Rows from block 3, named by matrix and row number. Rows with one number belong to one channel. Each number is 128 + 24 x the weight over its row's rms, rounded and kept within 0 to 255. All counts start at 0. Numbers have three digits each. After the name is the row's rms in percent of the matrix's.
# convs0: first 3x3 conv (model.mid.0.convs.0.weight, 144x144x3x3), inputs 72-83, a 3x3 kernel for each
# convs1: second 3x3 conv (model.mid.0.convs.1.weight, 144x144x3x3, transposed), outputs 72-83, a 3x3 kernel for each
convs0.26 126:162154146163155149168151153170170175180182193176172186153152157160147154167157159147150149153149145169160155151154154154151149152154150167161152172170176177181196163164183167176208175181212154151149162148148162146152162161170178187194184180190164154142151150158149153165158154150165153157179166172144148144146144144150148151
convs1.26 131:127125131117111110113108107122112121118104110127112122104106102092097095119126126096099093104119129131151174117110124123111117117114111126108100108092087120107103116105108105089094121113115114110112101099102128117121130112107113099100127115108140129132129126125120112110112102096120108111120107117110102098118100104124106112
convs0.27 120:145145135143138135146140139163171176177182183167163177153149152161142142155146146140142139137137134142140138139142142139138134138139140152148136177171157165172174189172189196201213199198217151150146151140141150143142171173181175183186172166176169152148170171167146163171152153149156150143158154153134136134135131131135134135
convs1.27 092:129128134112109121113112118128114124109093101118093098122121126104110109126130128089089093100106118118136167123114129119113122118111125129116118107097104116106110120121118113104113122120124111107118096095107129117123133119122108092103125107110142130134133127129122121123111101105110100115119102117120121125123114120126115119
convs0.28 086:150152141145146142141141141188191191190187188171165167137140135137131134137134136130134131130130131131132132133135135133133134130135133163174166180184179179181180180207207196211205191201204134141137138138134138138137169175162174180166167162168172171166169173166156163165144146148142146141146142141132136133135135130136129134
convs1.28 043:113122131111111120112108113132117125112099115110099108127129129114122121130145142079084086084105092101125154132132135107107117101100113139126119105102101105107110122119121111105109115122128121120132110107118118121134141130124132121116129115118137139137130133134113111124120115115128115124126113113124114114115113115124111117
convs0.29 147:166160153172156154170158170185178173189189196178178197151146149157144145154146148147150154151147144158153153152156163152155156146153157193175161199182187182185199172166175179171194170166192146147147155144145152146147179171172186186195189176198169158149162158158166171171162160152175163162176170184150154158153146159155151166
convs1.29 162:117118126111110114100100099118109116115100102126100105118123117099108106126128129096105102110127129139159179119108122124109118112104111132110102110098089124112106121109111106098098120117113112112110096094101123114116139116112116088097122104109135125126126121127113111116110105096117101102118103116108104104114093104117104114
convs0.30 128:155149146165154162160132147182185187198207219180171183155156157167157168162147146140144148147145151147141144144151161151154160144143146168165150190206204165169175166165173181190212159152171144147150160151160151133143162161168183185195160142148174166143157160159168155172156157158170167179166149153141146151146145158145133143
convs1.30 118:131132135113118120118122122131127130117106112120107116131135132100112098118127122111103096116126123107138153118113124122117129110107113135121118111097095114100096124118116103101103112109114127126128097097109122113126137120120104080095126114117146134133133130135125121125116110121114108122121115127120123122120116124130124132
convs0.31 105:141146145138140137139139135162176174159168167165169168135140141138139143136136139133134131135133133129131129134135137130135134130136129165171168179188190167167181184203221188206231181188207138142137141145139143144139155164170159166165166171172185190198176192198177181185147155160149155156150152151131137138136135134137133133
convs1.31 032:117113131104116124109110117142123125111099112116092111141131133116120131142151148059062049051074076098130139125121125107107114111111114133126128111093112132101109121117120112112125127137137120126124103106118120131134153132143139124125141137121126133136122129123117103118110116119118111113107090103107112121114111114110115116
convs0.32 132:147145144161150139162147147162164171178172173167162177164152156169156154168162162141145144142139137149149142143147152144143144143142144156146138171163155162168174174157172187179188174182194154150157162143145161141147153153160170165167170156168168148141169165164156163165152149154161149153158155163140142138141135135145135139
convs1.32 107:122124131114111119117113119124113122115097106121100111118123122104110114129133136074079082084111113116140161115109124119109121119114120130120118107101102118112111121114120105103110124121122114110121103097103135119129133112119108092099126109110140131136125126129124118124103098101103099109117103116116121122116116119124118121
convs0.33 132:169160161169159161173160176183175177198198204184191206147144142147135138150138137140140144135135135147143146149153162143145156148148158178161143186175179175176185173167180179170188182180194141145140142138136146140141165172181171179209181180210154140137157154171152156167165160161171163164177171173157157172153143161162151167
convs1.33 105:110114131092095107087088096127115121117108113123108112120125123103114113120128129101094087113127126131153167117104118123103109112099100130110107099090091118106100118112117100093101115113115112112116103102108130121127142126112123104099131114108132131136130128133124122123122119110124117114126116119120121122123110113122111120
convs0.34 102:144140135145141134149141139165173173173173182164150163146146148152148158155141150138138134136135135141136135136140144136136137140138138183173147197200189194188197196177173215230225203205206138140145148138143147134137152153154170167170163146150163140129161163176161161173150153154154153159159148152136137136136137137139134135
convs1.34 077:123126135114116117118117119129121129113102118112102112115127120107105101128132125108107096109123128116136166130119128126114127113110119136121114105101108107106108125123116116110112127119121117115121098092102125110126137122121103086103129102111144128135122129129122117123106105102110102112112109122123116122125112119127122131
convs0.35 147:168153146165155151166158155167161165181181185179180179176159161176162162175165159158159168162164167175174171163169176164172176163169173175153142186173168179171170169153166181174189174173181163154155165158156166163159156147157176178186179173176147128120157155145162160145170160152174165162185174168151152153152149159155158161
convs1.35 186:121119126109104110104102108107113125110103108118112111107103104080087089112123128078097101101128135129178193108119135125130137116125123133110103112092095119110108116106107099092095115114115112107113090085095120113118132114117108094105124114116149135137132127131121117119120107108125118122136133140098105107114104110123120121
convs0.36 114:135123107150153164163169174113104107124147186143169171113110100132139142145156150117126124134140144147164153119124124138148151148162158137120112144150172140157159142127109148162181145177166126119115140139144151159154138127103142161173147174162132139148116148167142167159115102102133139152145157161122120112132133143148154156
convs1.36 143:128134143118113113104098113121105104121116129133115107105097096096094096134139128108123127141160159176189176141126121122121108099103104127117107103094094130122119104099115102105114117107104126131134120117132150140139091103140118129151158134105126120133127119123124116122115110122130131131140133120127101111155137133144133129
convs0.37 149:127116115086086083084095106146131122101091083104116126132130127105110109106117119138134134115116116116121121139140137111115114110118121154130134110095097103114128154136132110100093118129142131129127104107109103113114151137131110101094106123131166150140143128105128130127140132130104107106104113114136132129105110109106116116
convs1.37 143:139139140127118117092077081130119118139127124126106098149147144143144142167160154093100100121130129149159147140135123128122110087081074155138124148127116136115107151148147160150144160149137129122124138132133129120121143139135147139132139126115136138139138137136105110111108113112132130129140139128095097106119119120098102099
convs0.38 045:113109104109108117118111112104077075098085091100097102120111114110122120117113122123122119127124124129120125124117115123123122120119127089067069094089096100107106121071052106095085135122125121113118121121118116120116116101103112107117120119111115059049103088074094087084111092096100106111108105108122126119123119123122123119
convs1.38 039:114111108108113114097106093102118109132139129125134129140132138151134151154139142138142140182187197209240226110123101139142136137149128123112120147142151147144154132115123137138157146145155113114110126133125138126138113121152150147162145145167123131117139147132133136126125129133144155167146157160104115103127135137134141123
convs0.39 112:129120117125135130151137127131133134127151149143153130125119118120130127142133120123120116127135133140141130122113113122134132139138128119124128124143147145153139117111097115132115135137102124117114120134130141136125129128134108144145134146123138135133125158140138154134134122116125140139140146127125114114116132133129132124
convs1.39 118:159149142138126121138126132086144174092123171110131158133130129141125115144130134112103095139176178165197184094156143093162168110142135147142140153130126156141145115098119132103108161132126141139139133123127147137133128112117137124124165161125125142116135160131137149122143153134138167157148169143099125121120160146125150127
convs0.40 119:124123119106107106102109107137119111105096094099101117137124121105109111106113122138138133114119119113120120136140136111118123117121118160122132101080098091091116169141141120098099121121140128130125106109110100108111159136131112104102111117132171150152144112096134116118141122121105100103100104115134131127108113113110114112
convs1.40 107:138133138131119121096084086129124123138136130128116101141141142143147146160160154078085075113130122153166157143136123131127116101093084146131123141124117138119113149152154158159156159151150127125121141136134130122119143142141156149135143129117136141144139139143112115110118115110138140129146143130097102098123122120112110102
convs0.41 057:114110101104104105107119112098088074089086081085098100111116109118119119114117123117124120117122125119126121130130118121117117115119119105082075074077082072083096138111092106101076109127124121119117114117118110116115117111098103113102111114109139107085121095074112100092109105100103106097108106109119123112115115115115122118
convs1.41 045:123127121121112114088086086123120122136138145128138126141133135153137136151145149115121121168170169195198178136140129137148134120133123133123121142139144145137144130132132147151150151144145122122128126139137140134133122130143149147173149142151136142144141137148119133129115122133149145156148158152111114115126137133124127125
convs0.42 039:110113104115119120123127115074066065084077093099103104118110118106118119113122118117116118117126127123120121117118116119114117118120117078075069085100095090104113091088082093110098109118111122126110118120121120123124100094093112118106111115114123087083113075067105077088093092093102110121110105108122121123114123121118124122
convs1.42 032:124120110104103115100104090081101094113126122122136132133128143145134144153140149132149121200208214226237218117128113131154139125147140119110128135125139143143153124121130135132140141141144101110107115141124124139142114129163153145195146148174130138124144148139127136128108126122148148148142161154108118117122142125122139130
convs0.43 035:122114117108110114110117113101098099097097098101108110123114109114122114117125122120116122114121126118128120129110119121116116116120126096089093073079076102107105113111101101090087116122115120107126117117120115123123111112112097095107119121113114097113123093075085082075105108102106103098113107116127116127131106114122120117
convs1.43 027:117117126117107098078092090111109087124124122133125113135124144143131140152143142118114119156181186195212199130121126140140136120134122126111113155125142134138136134124124141130140131136149119127114124134134132128138128118135143136143142137143127141151138142143135138120112122123124137143133141134104113102122122123123123118
convs0.44 036:119121125126135123124132122083071061126131112132124135114123111130126119116117122124122119121127132124122117127123115123133132127125119048053054100083079145136131060018044085086103126154163126118119119128128126129124075089081109133124113132128170131133142118088153178170116108104123116108120124117119120122118120122112125128
convs1.44 037:116113102132122109139132117101108113125118107143136113122101126140114146127112140137143132187195186182166155146169137152173164164174149121112127134120140140137137109093104119107122140144129110107101106123110130144127101116140134122141135140147159142132162159132173160124127118112138131130144140120136141125153152137148141127
convs0.45 096:123122114099104102099096091132123111095097089098103100122123121110115113107113111128130125112123117120119115129129125115115116117115112143124127104104103096093100157143134110114108106121116124127118114111104111109099141132127111115107114118110151126140126104096122106091132122124106105104102103100125125126114117111115114108
convs1.45 074:131129135125123127094090102129124122129126127122116120150146141152152147157156147088085089121130123150159139136137128129126114100097099141130119128115115127118112157151145150149149153150151131128130137132130124120126143150139150147148143131128143142137133138130109107105102110108126132132141148133107111109119118116111112111
convs0.46 094:118112095095097092096099095128102085098080076096082090119123117109115117111119123129128121117124117122125120122122121113119118120122120137111105104086089098098101132123114111115112122124121123125122116115120113119116142126110108099097117120117126105102129107094121108104118117110100104103102107107125124114111118114116119114
convs1.46 078:139134133128117124093083080126123123134127127122117110135128125147142142157158150104114093127133130162171160141141135126127111101096083127119112132121114139119118144146145157155150165161156128122125138138135137126132140143135152148138156141133141141142134139128113111101119121117129139138143152139111114108123130122114114106
convs0.47 045:118119117133120128131119130085085100122099112126108114111118114126115116130119123118127123125126123128120117120124121131123120126123124070064118103064128117107131093084139121086112139115145119123118135129130128126121102111121103119123128120126134101115123104085132110083104102110135119116134116127117112118124112120127122121
convs1.47 045:112114103104105087101114088126133132122141141137154150127113130131115129133113124105136139141173159168197176120137121132162150142161161119121143131120152134124159118109131127118138130134144109116121121132135128141144107119164112132158118131158133141125150154133157167134122136138128142140129144145116124118131136131131147139
convs0.48 034:129117126118124118123119124107088104101094102100102106131115117115127109114126142121113117121119128129124124124125121122131128127131125085079083079086094094109113112100078100092079125141122121119115118118122120120120113104111102108114116123113127094083102078050090092075109108099117110111107121111123128134115122130121119129
convs1.48 027:125112107115112093101088107112097109124125121128123126146128133150144151145139155118135128173198191205217209117128111134142132139147126120117123147130143139144154122111129134128138135143137105101100128115135135146133118131139151141171130146157132146128147154146121146133106115130149159154152154149111108112122130130124129130
convs0.49 048:109098100104105110109116115097082075090087091092102112123112115119116115122125126112119121115122123123127120120126126125116125123126130094075088088082090091100100109103076104105090107108112116116116120121123116122125116104097110102111103110107136091092114082074102092097106105109107108115101113112120118115123121118118129120
convs1.49 043:111117107113115110102097094098122114127141136138139139141127139153141149156137150132133129177179172200208190124125129134159148132147134125118118149144143149141156119132129148141153142143150118120117128135132135128130134129154148155179147145169124134123134144144132141137118122130131137143150155154114114105124135138129133127
convs0.50 046:125107108113115120118122125103085082101096104096114114115109107116114119117121118121124124122115133122124123117121120117126116118121130068031050072057085087098114113067060081082084104126140115115116115119115115118120106093090088112106097115122137096099118098084109099109103094093100110112106114116123132113123126124120121131
convs1.50 038:116112115107117119098102101099106109120136138126143143149130147158135155152138143137144129203228225220244227107123104145146142130141129116110123142144151153141156122116116132136142146144145110110113131133144124124141113117146140135173142135149132127123133141139126142133121126125133157148155156154109124115128128127137139136
convs0.51 058:109100106104110112108117117101074067085093089091107114117118117110121123117117124127121121116122125124129125122123124114119126121127125090059056083097100100108109115088070104099083110127142118105108108114117113118108115097098105110108111118117118083076126109098096111100113102109108109112109113114125115117117120117121121117
convs1.51 052:131118117121118118105096099108113116134139140137135139137123125145134142157147145131129115160177173195210197133133124140153148127144130122115122141138138140144143133127138153145159154157164120116122137130143143137140123127150151153166153143153132135132139145143127134115117123132142155151147159154108114122135146139125139127
convs0.52 046:113106106133142134133132134057047011130136107143134119112111113127134132125125126128123122130130131125118128105121118126128130126124124048035033095091092105107097067038041137122122158138135119121112128136131129132126095078075130140129140135135160141114159137122140118108092092096123115131134129127120119114130137131131136131
convs1.52 041:112115114131128130135126129103118115156166157149167167140113139145127148127113125121127123188180179178168155127130128162172167148156157117116127149142151136130150111117128143137150135124138086103107139132149131129139114122152153152183126146164143146129172178168160168145111124130149144154142135149120124124144163156146160142
convs0.53 044:111109091126119114121127118095081072096081071123120121105109117116119121118125128114124118127133122125124119116114118118125125119115118057054077094098107100112123078085076096099080121124132123120119123125126133127124105102097097116087117120121193175162165165135157179181084085102103116109108110108113109109122124125124122121
convs1.53 034:106116103114112100093106064111122127126146153127143153146128134141109130142108112112127124156155169165165186113141126150166163135167158124105121143125142129116142122109118126130134126131131100113126121139133118127132101109158113122160102119156131139124143148144133148131118128132137146154143155147117124118144161147147172152
convs0.54 063:147141142143141145136135138173174184167168176150153155147146142142139136135133140133135134132135130131135134139134138132130133131129136149145146143144135133133141184185186173173173147154161137139137140137137136139135152151151148149141137135138165172188163160166145154163153151148148143142143144142136140135131137130133133132
convs1.54 026:108136134109116120107096126145123128128123123140120123136137137121118120135150151072060063088084081105137146123113114114118106111108110151141128115112115115122106126124122113115108125131139122126116120106116129119141166140132147117118150129111155153167131140132113138130132126126126107120121107124110110112126113119111111119
convs0.55 051:139133126129133127122126132183177165158165164137139156144141141140138136125123142126131121128130125126129131127130129132134128130125133172137106187164143136134141179163154171164165131120151134136132134127139123123138166157138148144144123125132165141145145127162108143175146147141142139137131132142129131123133127136114130137
convs1.55 033:110123135105109119103106112126125121110112115124106107137136128104104102124127102105102098071109101081126173122129127112116114101102115155130129123102119103098106133123125104105101109105112119121128102112107111114115145149135117105097130107103141140152124131141113130134112101113113102116115098114105107122122104118106108121
convs0.56 057:143135129137131130121125132179176166169159158134137152152139139140139142122128140135125130128127128121128130133131136127130129113130130161127115164143132121114130171142149157140150101114143139132134139132133120125137155135136152138129120117143155129166140117159114122160154146137145138138127130141130129131130130133121126130
convs1.56 035:116119128103108114106108119137129125132115110116109116135138137103111101128125138100108095095111110108140151129120116118108108104115111160142137118101101111099105123128124107089099103109122113132125103103106114105116136145135141111108134116117159149155119139139116119138119119108121100107110107106102115120111104104112111114
convs0.57 072:138130124131127125126124136169154146155150151146136158156144134144126134139136151135132126127126128133128134135132124131127125121128134181155133211187157191185183185145165161152166159150185144135122132125125119123133166154152145145147141131145144124128150135159132138208153143130141134132139135145134127129131130131124126136
convs1.57 074:108108116104102103092092083121117106124114087140109078114127119092095085120123118135134118116145140129157210141120122139122126117114112134122110124111101129111103123115114116115111123114117116110110105094096136104117150132121127074081158114101139137127133127136126124128072061060116077090137098114103092108117092108136126122
convs0.58 050:137133133142135127128125139159157150164157167135133157150137136150136140127127136131130131134130128128131138127132133127130135129131134147126125183165157128128161181180178212211220134144194139130135138138131124130144142146138176152158130127148158159161154138164134131167140144130145140148134131145132133129129131129126128136
convs1.58 029:115123136117113116121122127122133143131120128129113138132135134103104097122117114102100097078089097082111145125117127121118123107112125168146120116108095111105086117111111089086094103099105109123126121118113119120132132127114111100097121109107145147138122131157122126154106111118119115122112111128111116115112121125133123130
convs0.59 075:138134125132129126129129138168165159146148145144141161154143147144130140137134153131128136131130129136137140134135133132126129130129134189165140192182153165163171204184190169182185173179208143139140138135142131124156163157160152148148151136151148139133127137156133143164154155149138134145142139156138136132132130129130131138
convs1.59 073:118127136103114118098096099115113114113097091138098087134141132092103096106114116131124086137160145143165207121105120124099109113097100140119115116099095120103103120118115103100104106110112112119120094092104120103111155139114118078083134095102151137139131131141117115129106099100121096108126085108113105115127101111125114121
convs0.60 072:150142143139141136137139136180181183168166163150154155141131136135139131136136136134132129133132133132129132137135135134128132130132134156150151145138146134136138164168174150145152146138143135137133134130137133134136150158148143145141143147142181188183171165167159166166149151145144144140143138139136138139133144137139137135
convs1.60 027:110140133115116122113112120140131131137119135133126112141143142108137130126155149057047057069080087103141150120120134117111122121118126152139127122117127120115115132131137134121121133138141127129121119107122128125142164147135153129129166136108140150153127132144120137132122110122138124121121118132107112122126116117124111121
convs0.61 053:158144136151142141156154148200187178201181173209184178144133137136134140141137149130131137134123127133135134136132130134133128134131136149125111148139145141145155162142142168162165144155171138128130138130137133136132140130129146144139147147146172153171156153162164154179157136148146143140147144151132137127137132133136142137
convs1.61 032:111123141109116125118119129147125125124108110139122131125133127115119115125130131085083100073092107117146164106115112096103117126116125146129123116090107127098113104116116104094120123115120116119116104105113130122141135129114134104096168116122143148146122124140132138143121127127114121118120118124120134123122124124115129130
convs0.62 190:151159135163178171152168187123132109157173172149158177156151129168167153162165164148157143159171166152163170145151136149165160134154163139135101158162147156166173132133124155166175156170192144150132152162162147159173133134124155177189149166196126128115148159162146163164132134108154162148153163174142153130150162164145156178
convs1.62 267:120122121117114116112111120108123146105108134132119130100093096089084093116135140102112107121156152150186188122137134116130141108108119130116116110103118128120128101098105086088096114116111117121126100100113134132136107109097102094094126125105148140125124135131114123126124130112125136130119126132114122101124131120119118120
convs0.63 077:159135134115097115092089131205164153180152151181184194137134136116119126116120130124128133114115120115118125133136137112120122111123130207165140205174145182187183174169176139134155141150189131134130122119119115124133182160159162132143167152164162125140136134160126158205171153148133120129135135144134135140114118127116118140
convs1.63 097:109106121094097097035056063105111112120117114131104097134124112116101088137133125144141120138158149147181202129116093133122106100095073137115110128101092145111095129115111129105101128114102109110110095088099107091103130126111112077086133080083135129126130129131119123120108109100127114110136119110073075081099079074119100096
convs0.64 185:160159146151165173150154175160153143153173176150165177158144138150153156156153151159157148149163161153160156152148141136151156130136148162143121162167164155166173156150146150169180161176187162155149152165174146152164158155154142170186152169184154129119147159160150161165154148132152159159148151163159155143140159168146146168
convs1.64 235:121117113106106103106100103116125141103106130135122129113111109092089088105109115115113098124149147143170183125132133125133140111114121133117116114105109129118125103094099084079086107099094116116115099097105127112120121107089098081084118114105140133118125135131125133132121123107126125128133132138119122108125129128130127130
convs0.65 117:147131124118118120118117125179158144155156160158163167169160151141141147137139144132135140123126125132129129134142143122122129129134137206170158200195182188193180204163171171177186166183183143143131122124125128128133162150155136137147148150162147128129119135150120144171176167156147149153148154155140139136125128124129129133
convs1.65 130:125124128107098100080070074114104098120101092119074054133124118116113112149148145129127108136148145145169190134120106121104096092081070144126115127108102140111108138130126134126123145132130121112109097086097105089101145134125121093095135099088148143141127131125096097100080064080081059089129095099101087103103092093104090091
convs0.66 057:143144137137132129135136136171182187156156165146146154138139138141134134133131134134135130127134128133132131136139138132135133123129136149145141153142140136132139194202209191190193157161175142137132143133141137140129167162156164158154141143146174178200167167174149155161152152149153146143142135143139137136131133131132129131
convs1.66 026:117126142109107129109120119132135142128097120141097119124131134106126115123143127063080091056075077078114141117119119106119104101109111153132136115109106101107116127127131107109108124113125118120121112111113136119145157144126132113090129124117138149150148129134125111152125124117117117112120107121112126126119124102124112123
convs0.67 063:138134136137134131133134139165157152153148148145142142146140141143137136134135134134132134134133132129129130137135137133130134122129126154138143143136142132129134178171172167160157136140156140138138142134134135134134168169153161162149146146141161168180168154159162150161151143143143143138140141139133139136131130130130129133
convs1.67 029:106108138107107112106109116150134130137120123140127135131131134109120132140135148067068074089085093110137148113121132111100115118106110158143143123106113126117112134133138118116114140144147126121118112121128124119137155146153145122117144130126150150137132136139123111143122129126133124127123115132122123131116103123114120123
convs0.68 056:145132122111117118107118133182175160157155155170178178143138136126129128125128137125128132113125134121129131122134131117122133113130138183148110172157121171178162170162160132135144133145162130133127118129122124129131159142144145132132151140147140110140124120146091119168147148134124133126136140139135129130118125124117129133
convs1.68 050:101112113107102113088087091119104114127111116132100101126128118107109105146134116129118119104123122121153162127114114120115106109100093146124124126109107133110105119119112125117117137112107113106115104112122130120125137133125137114119151127114135132140129132127114131126106110111118109116126115120091097114106104101114113107
convs0.69 057:162152134147139134133139143203180185206166169169159174141141130137129135131137135134130129126127126121128128131137129127129126125127131148137125140132121129126141177168150154143137122134158134135136133135131134133137172161140166150140145144151158154163151155155131143168156144140141136138133138139136135130135127126129131135
convs1.69 033:105115130099106115106104112139129123127116111144132123131139139126127107139131129094097090096094099110132161119119117100089092103094104160138133106104102121116112116114123111114104118124133108117123110112113129126130143137141143125112150118111148144148121130137124127138110119120133122117121116122111114120120108117118119127
convs0.70 053:134127125140137138105133151200194183232227211175176206130132134140129133124131138135128125125132134122126145127129128123127131123132141139117101164157139127128145148156163168169182119128168129131130140134141126136140158159155177188184134136158134124158136121157110146181141125128150142140124135149128126121129129134118126140
convs1.70 038:101103113089104099091085097113123116118109116130109114139129122113103102118114114121126110116128114117142159118113121126130125118109109148132126127116114117104110128126118121118118122118112114106123104105107114099114157151122121101100154114125129135138126124134133132132111121113127124125125120125108115113116118113127130124
convs0.71 069:141136127137140137131132134173158154164156163144137146151142136144142141134134138131128131130132135126130132130132128131135133132128131147126127150133135126107121157136140158143150122117135141137138139136142131132139169145140168158151135132134160155159146139145133136159155141135145137137138134134133131128133132132132129133
convs1.71 035:102116135093104096097101107143136131131114111138117128139137146121119133129141152089087085088094104119132134109115110108104100110103109158145133124111103122117113132119133121118112112126137121108110108103116126135140144142136138133130153139135152140144120141113131131139133127141129115126125112120112121126107103111125107115
convs0.72 165:156144128149149146160156156164148136158173161177182178158144139149146145181169158162161149143146147168162156159160153141149152148152156169146125168161154185185185153138138154164170181191196167157148153155157171165166160141132157174171179186185151132119150158148164170170148141122147150139174173168163160144139145147158158160
convs1.72 231:135128126128124119115107103120122138115115121138126121096091084090093091116128130117129129133160166165199218124123127134128136121117120142114101123102101135120115096092094096090091122114103119111113110103110151130131121102099115094090134119101147133126138132126121119116113110106136125119143134126109108107129116117138123120
convs0.73 165:146136120150152139146159164141126120181181166186189190153147143159153147170164160155157155148156149162169165144146143130141142138153156168140117185168147189186182152140149171175170192197202155150139155156151163166172140125123178184171192196198140128121169168157170181171144140114162153136178180174150151140141151149153163173
convs1.73 206:119114115124120118109101107105108121119112115136123110077074073089096103126131137113124114117142150151178186125131136134127132119120116138112099117104101131120111071076078096096096122118102103097100110106113148133131115095083121113098134116093150137132136128128121120117120109103132120118129115111104108098129118121134115109
convs0.74 084:151136134147132137150141154170183180171173191172170177149141139143133141150138144138133137138128134137138144146140144142136140142139149185161126181169172182191200177180193182177235195192243148144143150133143150140147175171178182178200204184188177165142166182195176175204154143140156131147163149158142138134138130139140139152
convs1.74 084:121131134116112118114112108131115126115100111116095111120125120105104101122126118114109108120130129128146170127117125125111122107100109130119113115102097117106098121116115111106107125115112119122122113109120124111119140127121123100099127091099137128132133126135124120119115117115118114123124114125117118120126105118126116119
convs0.75 080:145144141141144134143143138173187188171171175167166168148148149141140137139140142134140139133133131130135134133140136132133134130138136152157143162158151151157163194190199208202210191173230143152150152143141149142145178193182174184172179184182178177172171178179160176172155163158156155145153151151133137134131132133129130131
convs1.75 042:112120129100106116104111124127110132113101118105099118125137132101113107135135134054050052055071082086125155111114124116111125106113128140115125108094109106104102122121114108104103121123119109114118100099111129115131143132133116105109135112116139137141119121123117115117110103112103096112088086113103117123112106113109106118
convs0.76 090:150136129146139135146146146180169175189181184182167172155140142155144149162148153136129134139129135143141143146137136134133139140139145180157134204199175190195200171165205195201227204209217148135133150132141149138145182162170204200187200183182172138131192172179169169176151141138153143144157151154141133133137128135140135142
convs1.76 077:119126129114120120118114119129124127118114119123118120114121120107111104127129121111100098105114123122136164125118133126119131108109115133115117114103102114103108117108103105095098123115113118115123115115119131124134131125118111104108138119122140128132130124135132119122122115118129124129135125130128122122128117124135127127
convs0.77 094:141141142140140142135137139174183196177180187162171175142146150142143146141139144135141140131138136132135137132138139133137135128132135153154153158165158147153153192195207186206210180188195145143141142141137139139135173184184187182171181174156182188191174189191167178187154155159152153152148149152135132135133132136132134136
convs1.77 039:118119127104115122104111118133126126128105111117097094132140134122126130139154146051057052060070071106135140118118123109101110108107115136136130111107102116105107138125134125110127128129141122121118102107124132132137169154144145130134165135123145144145121125124109114114091099101108098109106103111109103124108104116106096108
convs0.78 131:175160156175162154168155163200189185204207201183186194153145146155147153156152154146145145143143140148151152147149151145150150144149152159144134174164152160160168183163174191178190178178192152146147156148145153146151185179179186190190186178189163148145170169170152162165159155155158157158161164168152152148147145149147146154
convs1.78 079:108116132083078107089087101125113119116098108124107116121128127092110106119123125089083092087097104111128150102096110110092107103096102137114117099086086111102101118115116096095098113114114116114121111106112129118126141124119120104106132117116137136135126125133129122126120116115125114116126116123116120124119109114123110120
convs0.79 080:147141133144140139142133138164173171165165169156155170160159153161154158148146154138135135135131133136135136137136137133137134132136141171162135199201178166179186207182190220219244190195235144143143147141136142139145155155150155155160149146151187166137165176177155171194152156145150148148150143154139133133134136132134130136
convs1.79 057:117123134105115122118118114126121126118104115117107112127127128101102095123127124096095088095109105115126150118114130125118129108112120135116116105099101116100103124114120099092100104110124113119125099093110119109126143126124105091102124106114141134137128129140118120121104102114110105116117115125122125129126119117125127124
convs0.80 089:137138135137131132136133137160169162162159165159155175153147149145136144145134148133134135135136136136133136138136139131133135124130138182172153196188183178175185197188206200201240182176225141144144141138145137135150161159164165166177161151177170153134153162162137155177154156151149144153146141156136137132131131134131133138
convs1.80 065:120122132112115119112109121129116123113102114114104114132130125104103087117127126097084078096108116120136171120116129120117129107110121134114116104095092116107107121110116108101107120120120116111123098097106119113128142127115108102100127113115144135134130126135122122122107099097122102111120111126122116126120109128124117127
convs0.81 064:139140142135133131137131133154167175157161158152151150139141144135137134137135140134134135130129130131130134135139134134133136133134135157163151169161147175179169195219250203225245186197220141141141145133136138138140153166163155158157156146150159163168165165156164162157146153144146141139142142142135133133132129129133134135
convs1.81 037:121134131107104130106115118142131137124107107119091118128134135117119112128129135069069082079084092088112150135130132124118133114111117145125123108097108108098106130125119117116108121120132120111132105101118130121129148132131117119117123114113145137135125127139121120125110110123120109117119112124124116132114113111118116120
convs0.82 086:136141134138139134136134133158162162151157157152153153137138134137134137137135134135133131130134132132132130133136133133136134131135132147148148151150148148151150205198202212207198186186191135138137136135136138133135151154153158154148149150147176181181168177166164174168145151150146145146144146144132136133133133136130134133
convs1.82 028:108134132105104117103110119139124143129103119122094114138137131128126135138142148070069058070074077111135149126120132105108124113100105133124119109101109121095100137139124126118125132136144121107126111120119140128143157138136142123117156130117138149144126132139116111108111115119120120121115114108110110117119107120102097107
convs0.83 086:139135132138135136144133139174177171171169183168160178147143134148138143145135140134134134137134138136134142137135138136137140138138143181168149197193189189170172176152170189175216175153189144144146147142156148132147168160166182176200166143169164139121158160166164175188152151147159148155155145153131138132132127136135131140
convs1.83 080:115125136114115124113110117123112121113093098112089093126131121098100088118120115121114101115129130119145173122111125130119133112113111135118114112101103119100102124119121114107110116117120120121125097096107118106125143125115107074085122097110146132137128127137128124129098091093112100108122109128124120123123109124130121131
convs0.84 096:156153135148138136153145151209199181198180189185169189149144138148135137152147149143147146143135142152151156153151149149149152153149159190177144198192169192200197172172176162158174176169178149149141148140143149145154191201187201194200200194200194170153176177190172169191166160145158149149170162167146148139142136142147143152
convs1.84 085:115123133102097104093089092120108113122098103126099098124130124106110106125123125116109097116121121124148177116098108114094088099087089133107104110086085125105097119117119117106104124116113110116125107092106122109121145129121126098104131108106133127130131128133122118122118109111123109119120114122112108111114098100118105109
convs0.85 087:139143137139137137135133133163172172162162162156161159145143142142144138143136139135134135133132132132132131133134137132134131131132133152151148155155149154155155194206202204205212210188215136141138136136137137137140156154148154152146157153148188203203182194194181184189148152146146148140144144143137132130135133131131133129
convs1.85 033:114121139107111118111098118145121115131115117123091114126138128118116130151158164058070052066070084107123138114122122112108110114103104147126122112087107116101108125126129121108114143139149116117115119099113144127143148146130149115128160130130146149140129131133121105118112114115122121116117110127112113113106112103110096108
convs0.86 071:140138137139137138135136133155168162156157152146148149145143146136136134137138135132139133135130130131127133136135141131133135130129133153162151158160150155161170209228222203245238187213231140143150143144138139141137150159157158161155150151146167176177161164157156162161149152152150149141143138145133134136134128132133131133
convs1.86 035:126130139102113128110118126134124131110099120111085123135134141102119123143159137071070062060083082081110142128111133107113121099108106140134127106091091105099101132129118101105107124123125119119121108107122130116140153142127131112111148125119140141144127120132113103113102118118106108119094099110107113125111105126108103120
convs0.87 170:159140132146137141151147161179155151179167171180171189170155151156144152169158168157147145142133144166159167154147146134135144142147161190157137184162156186173180178154154176162175179170193170153150156151162158157177179161153181177179179171195166143141159153161160166167169147136168146151181168179156150145136134148152150168
convs1.87 174:122119123113106109103102093113115113114105096132116097107108104090096096112119117104116102123144136153176193115106113129109113117110105134110101114102094135121103108094097094085083116109094106106106099092097131109109137107089117089077121103096143127124133125130122118118118111090127113103133116109110112098120100097129108109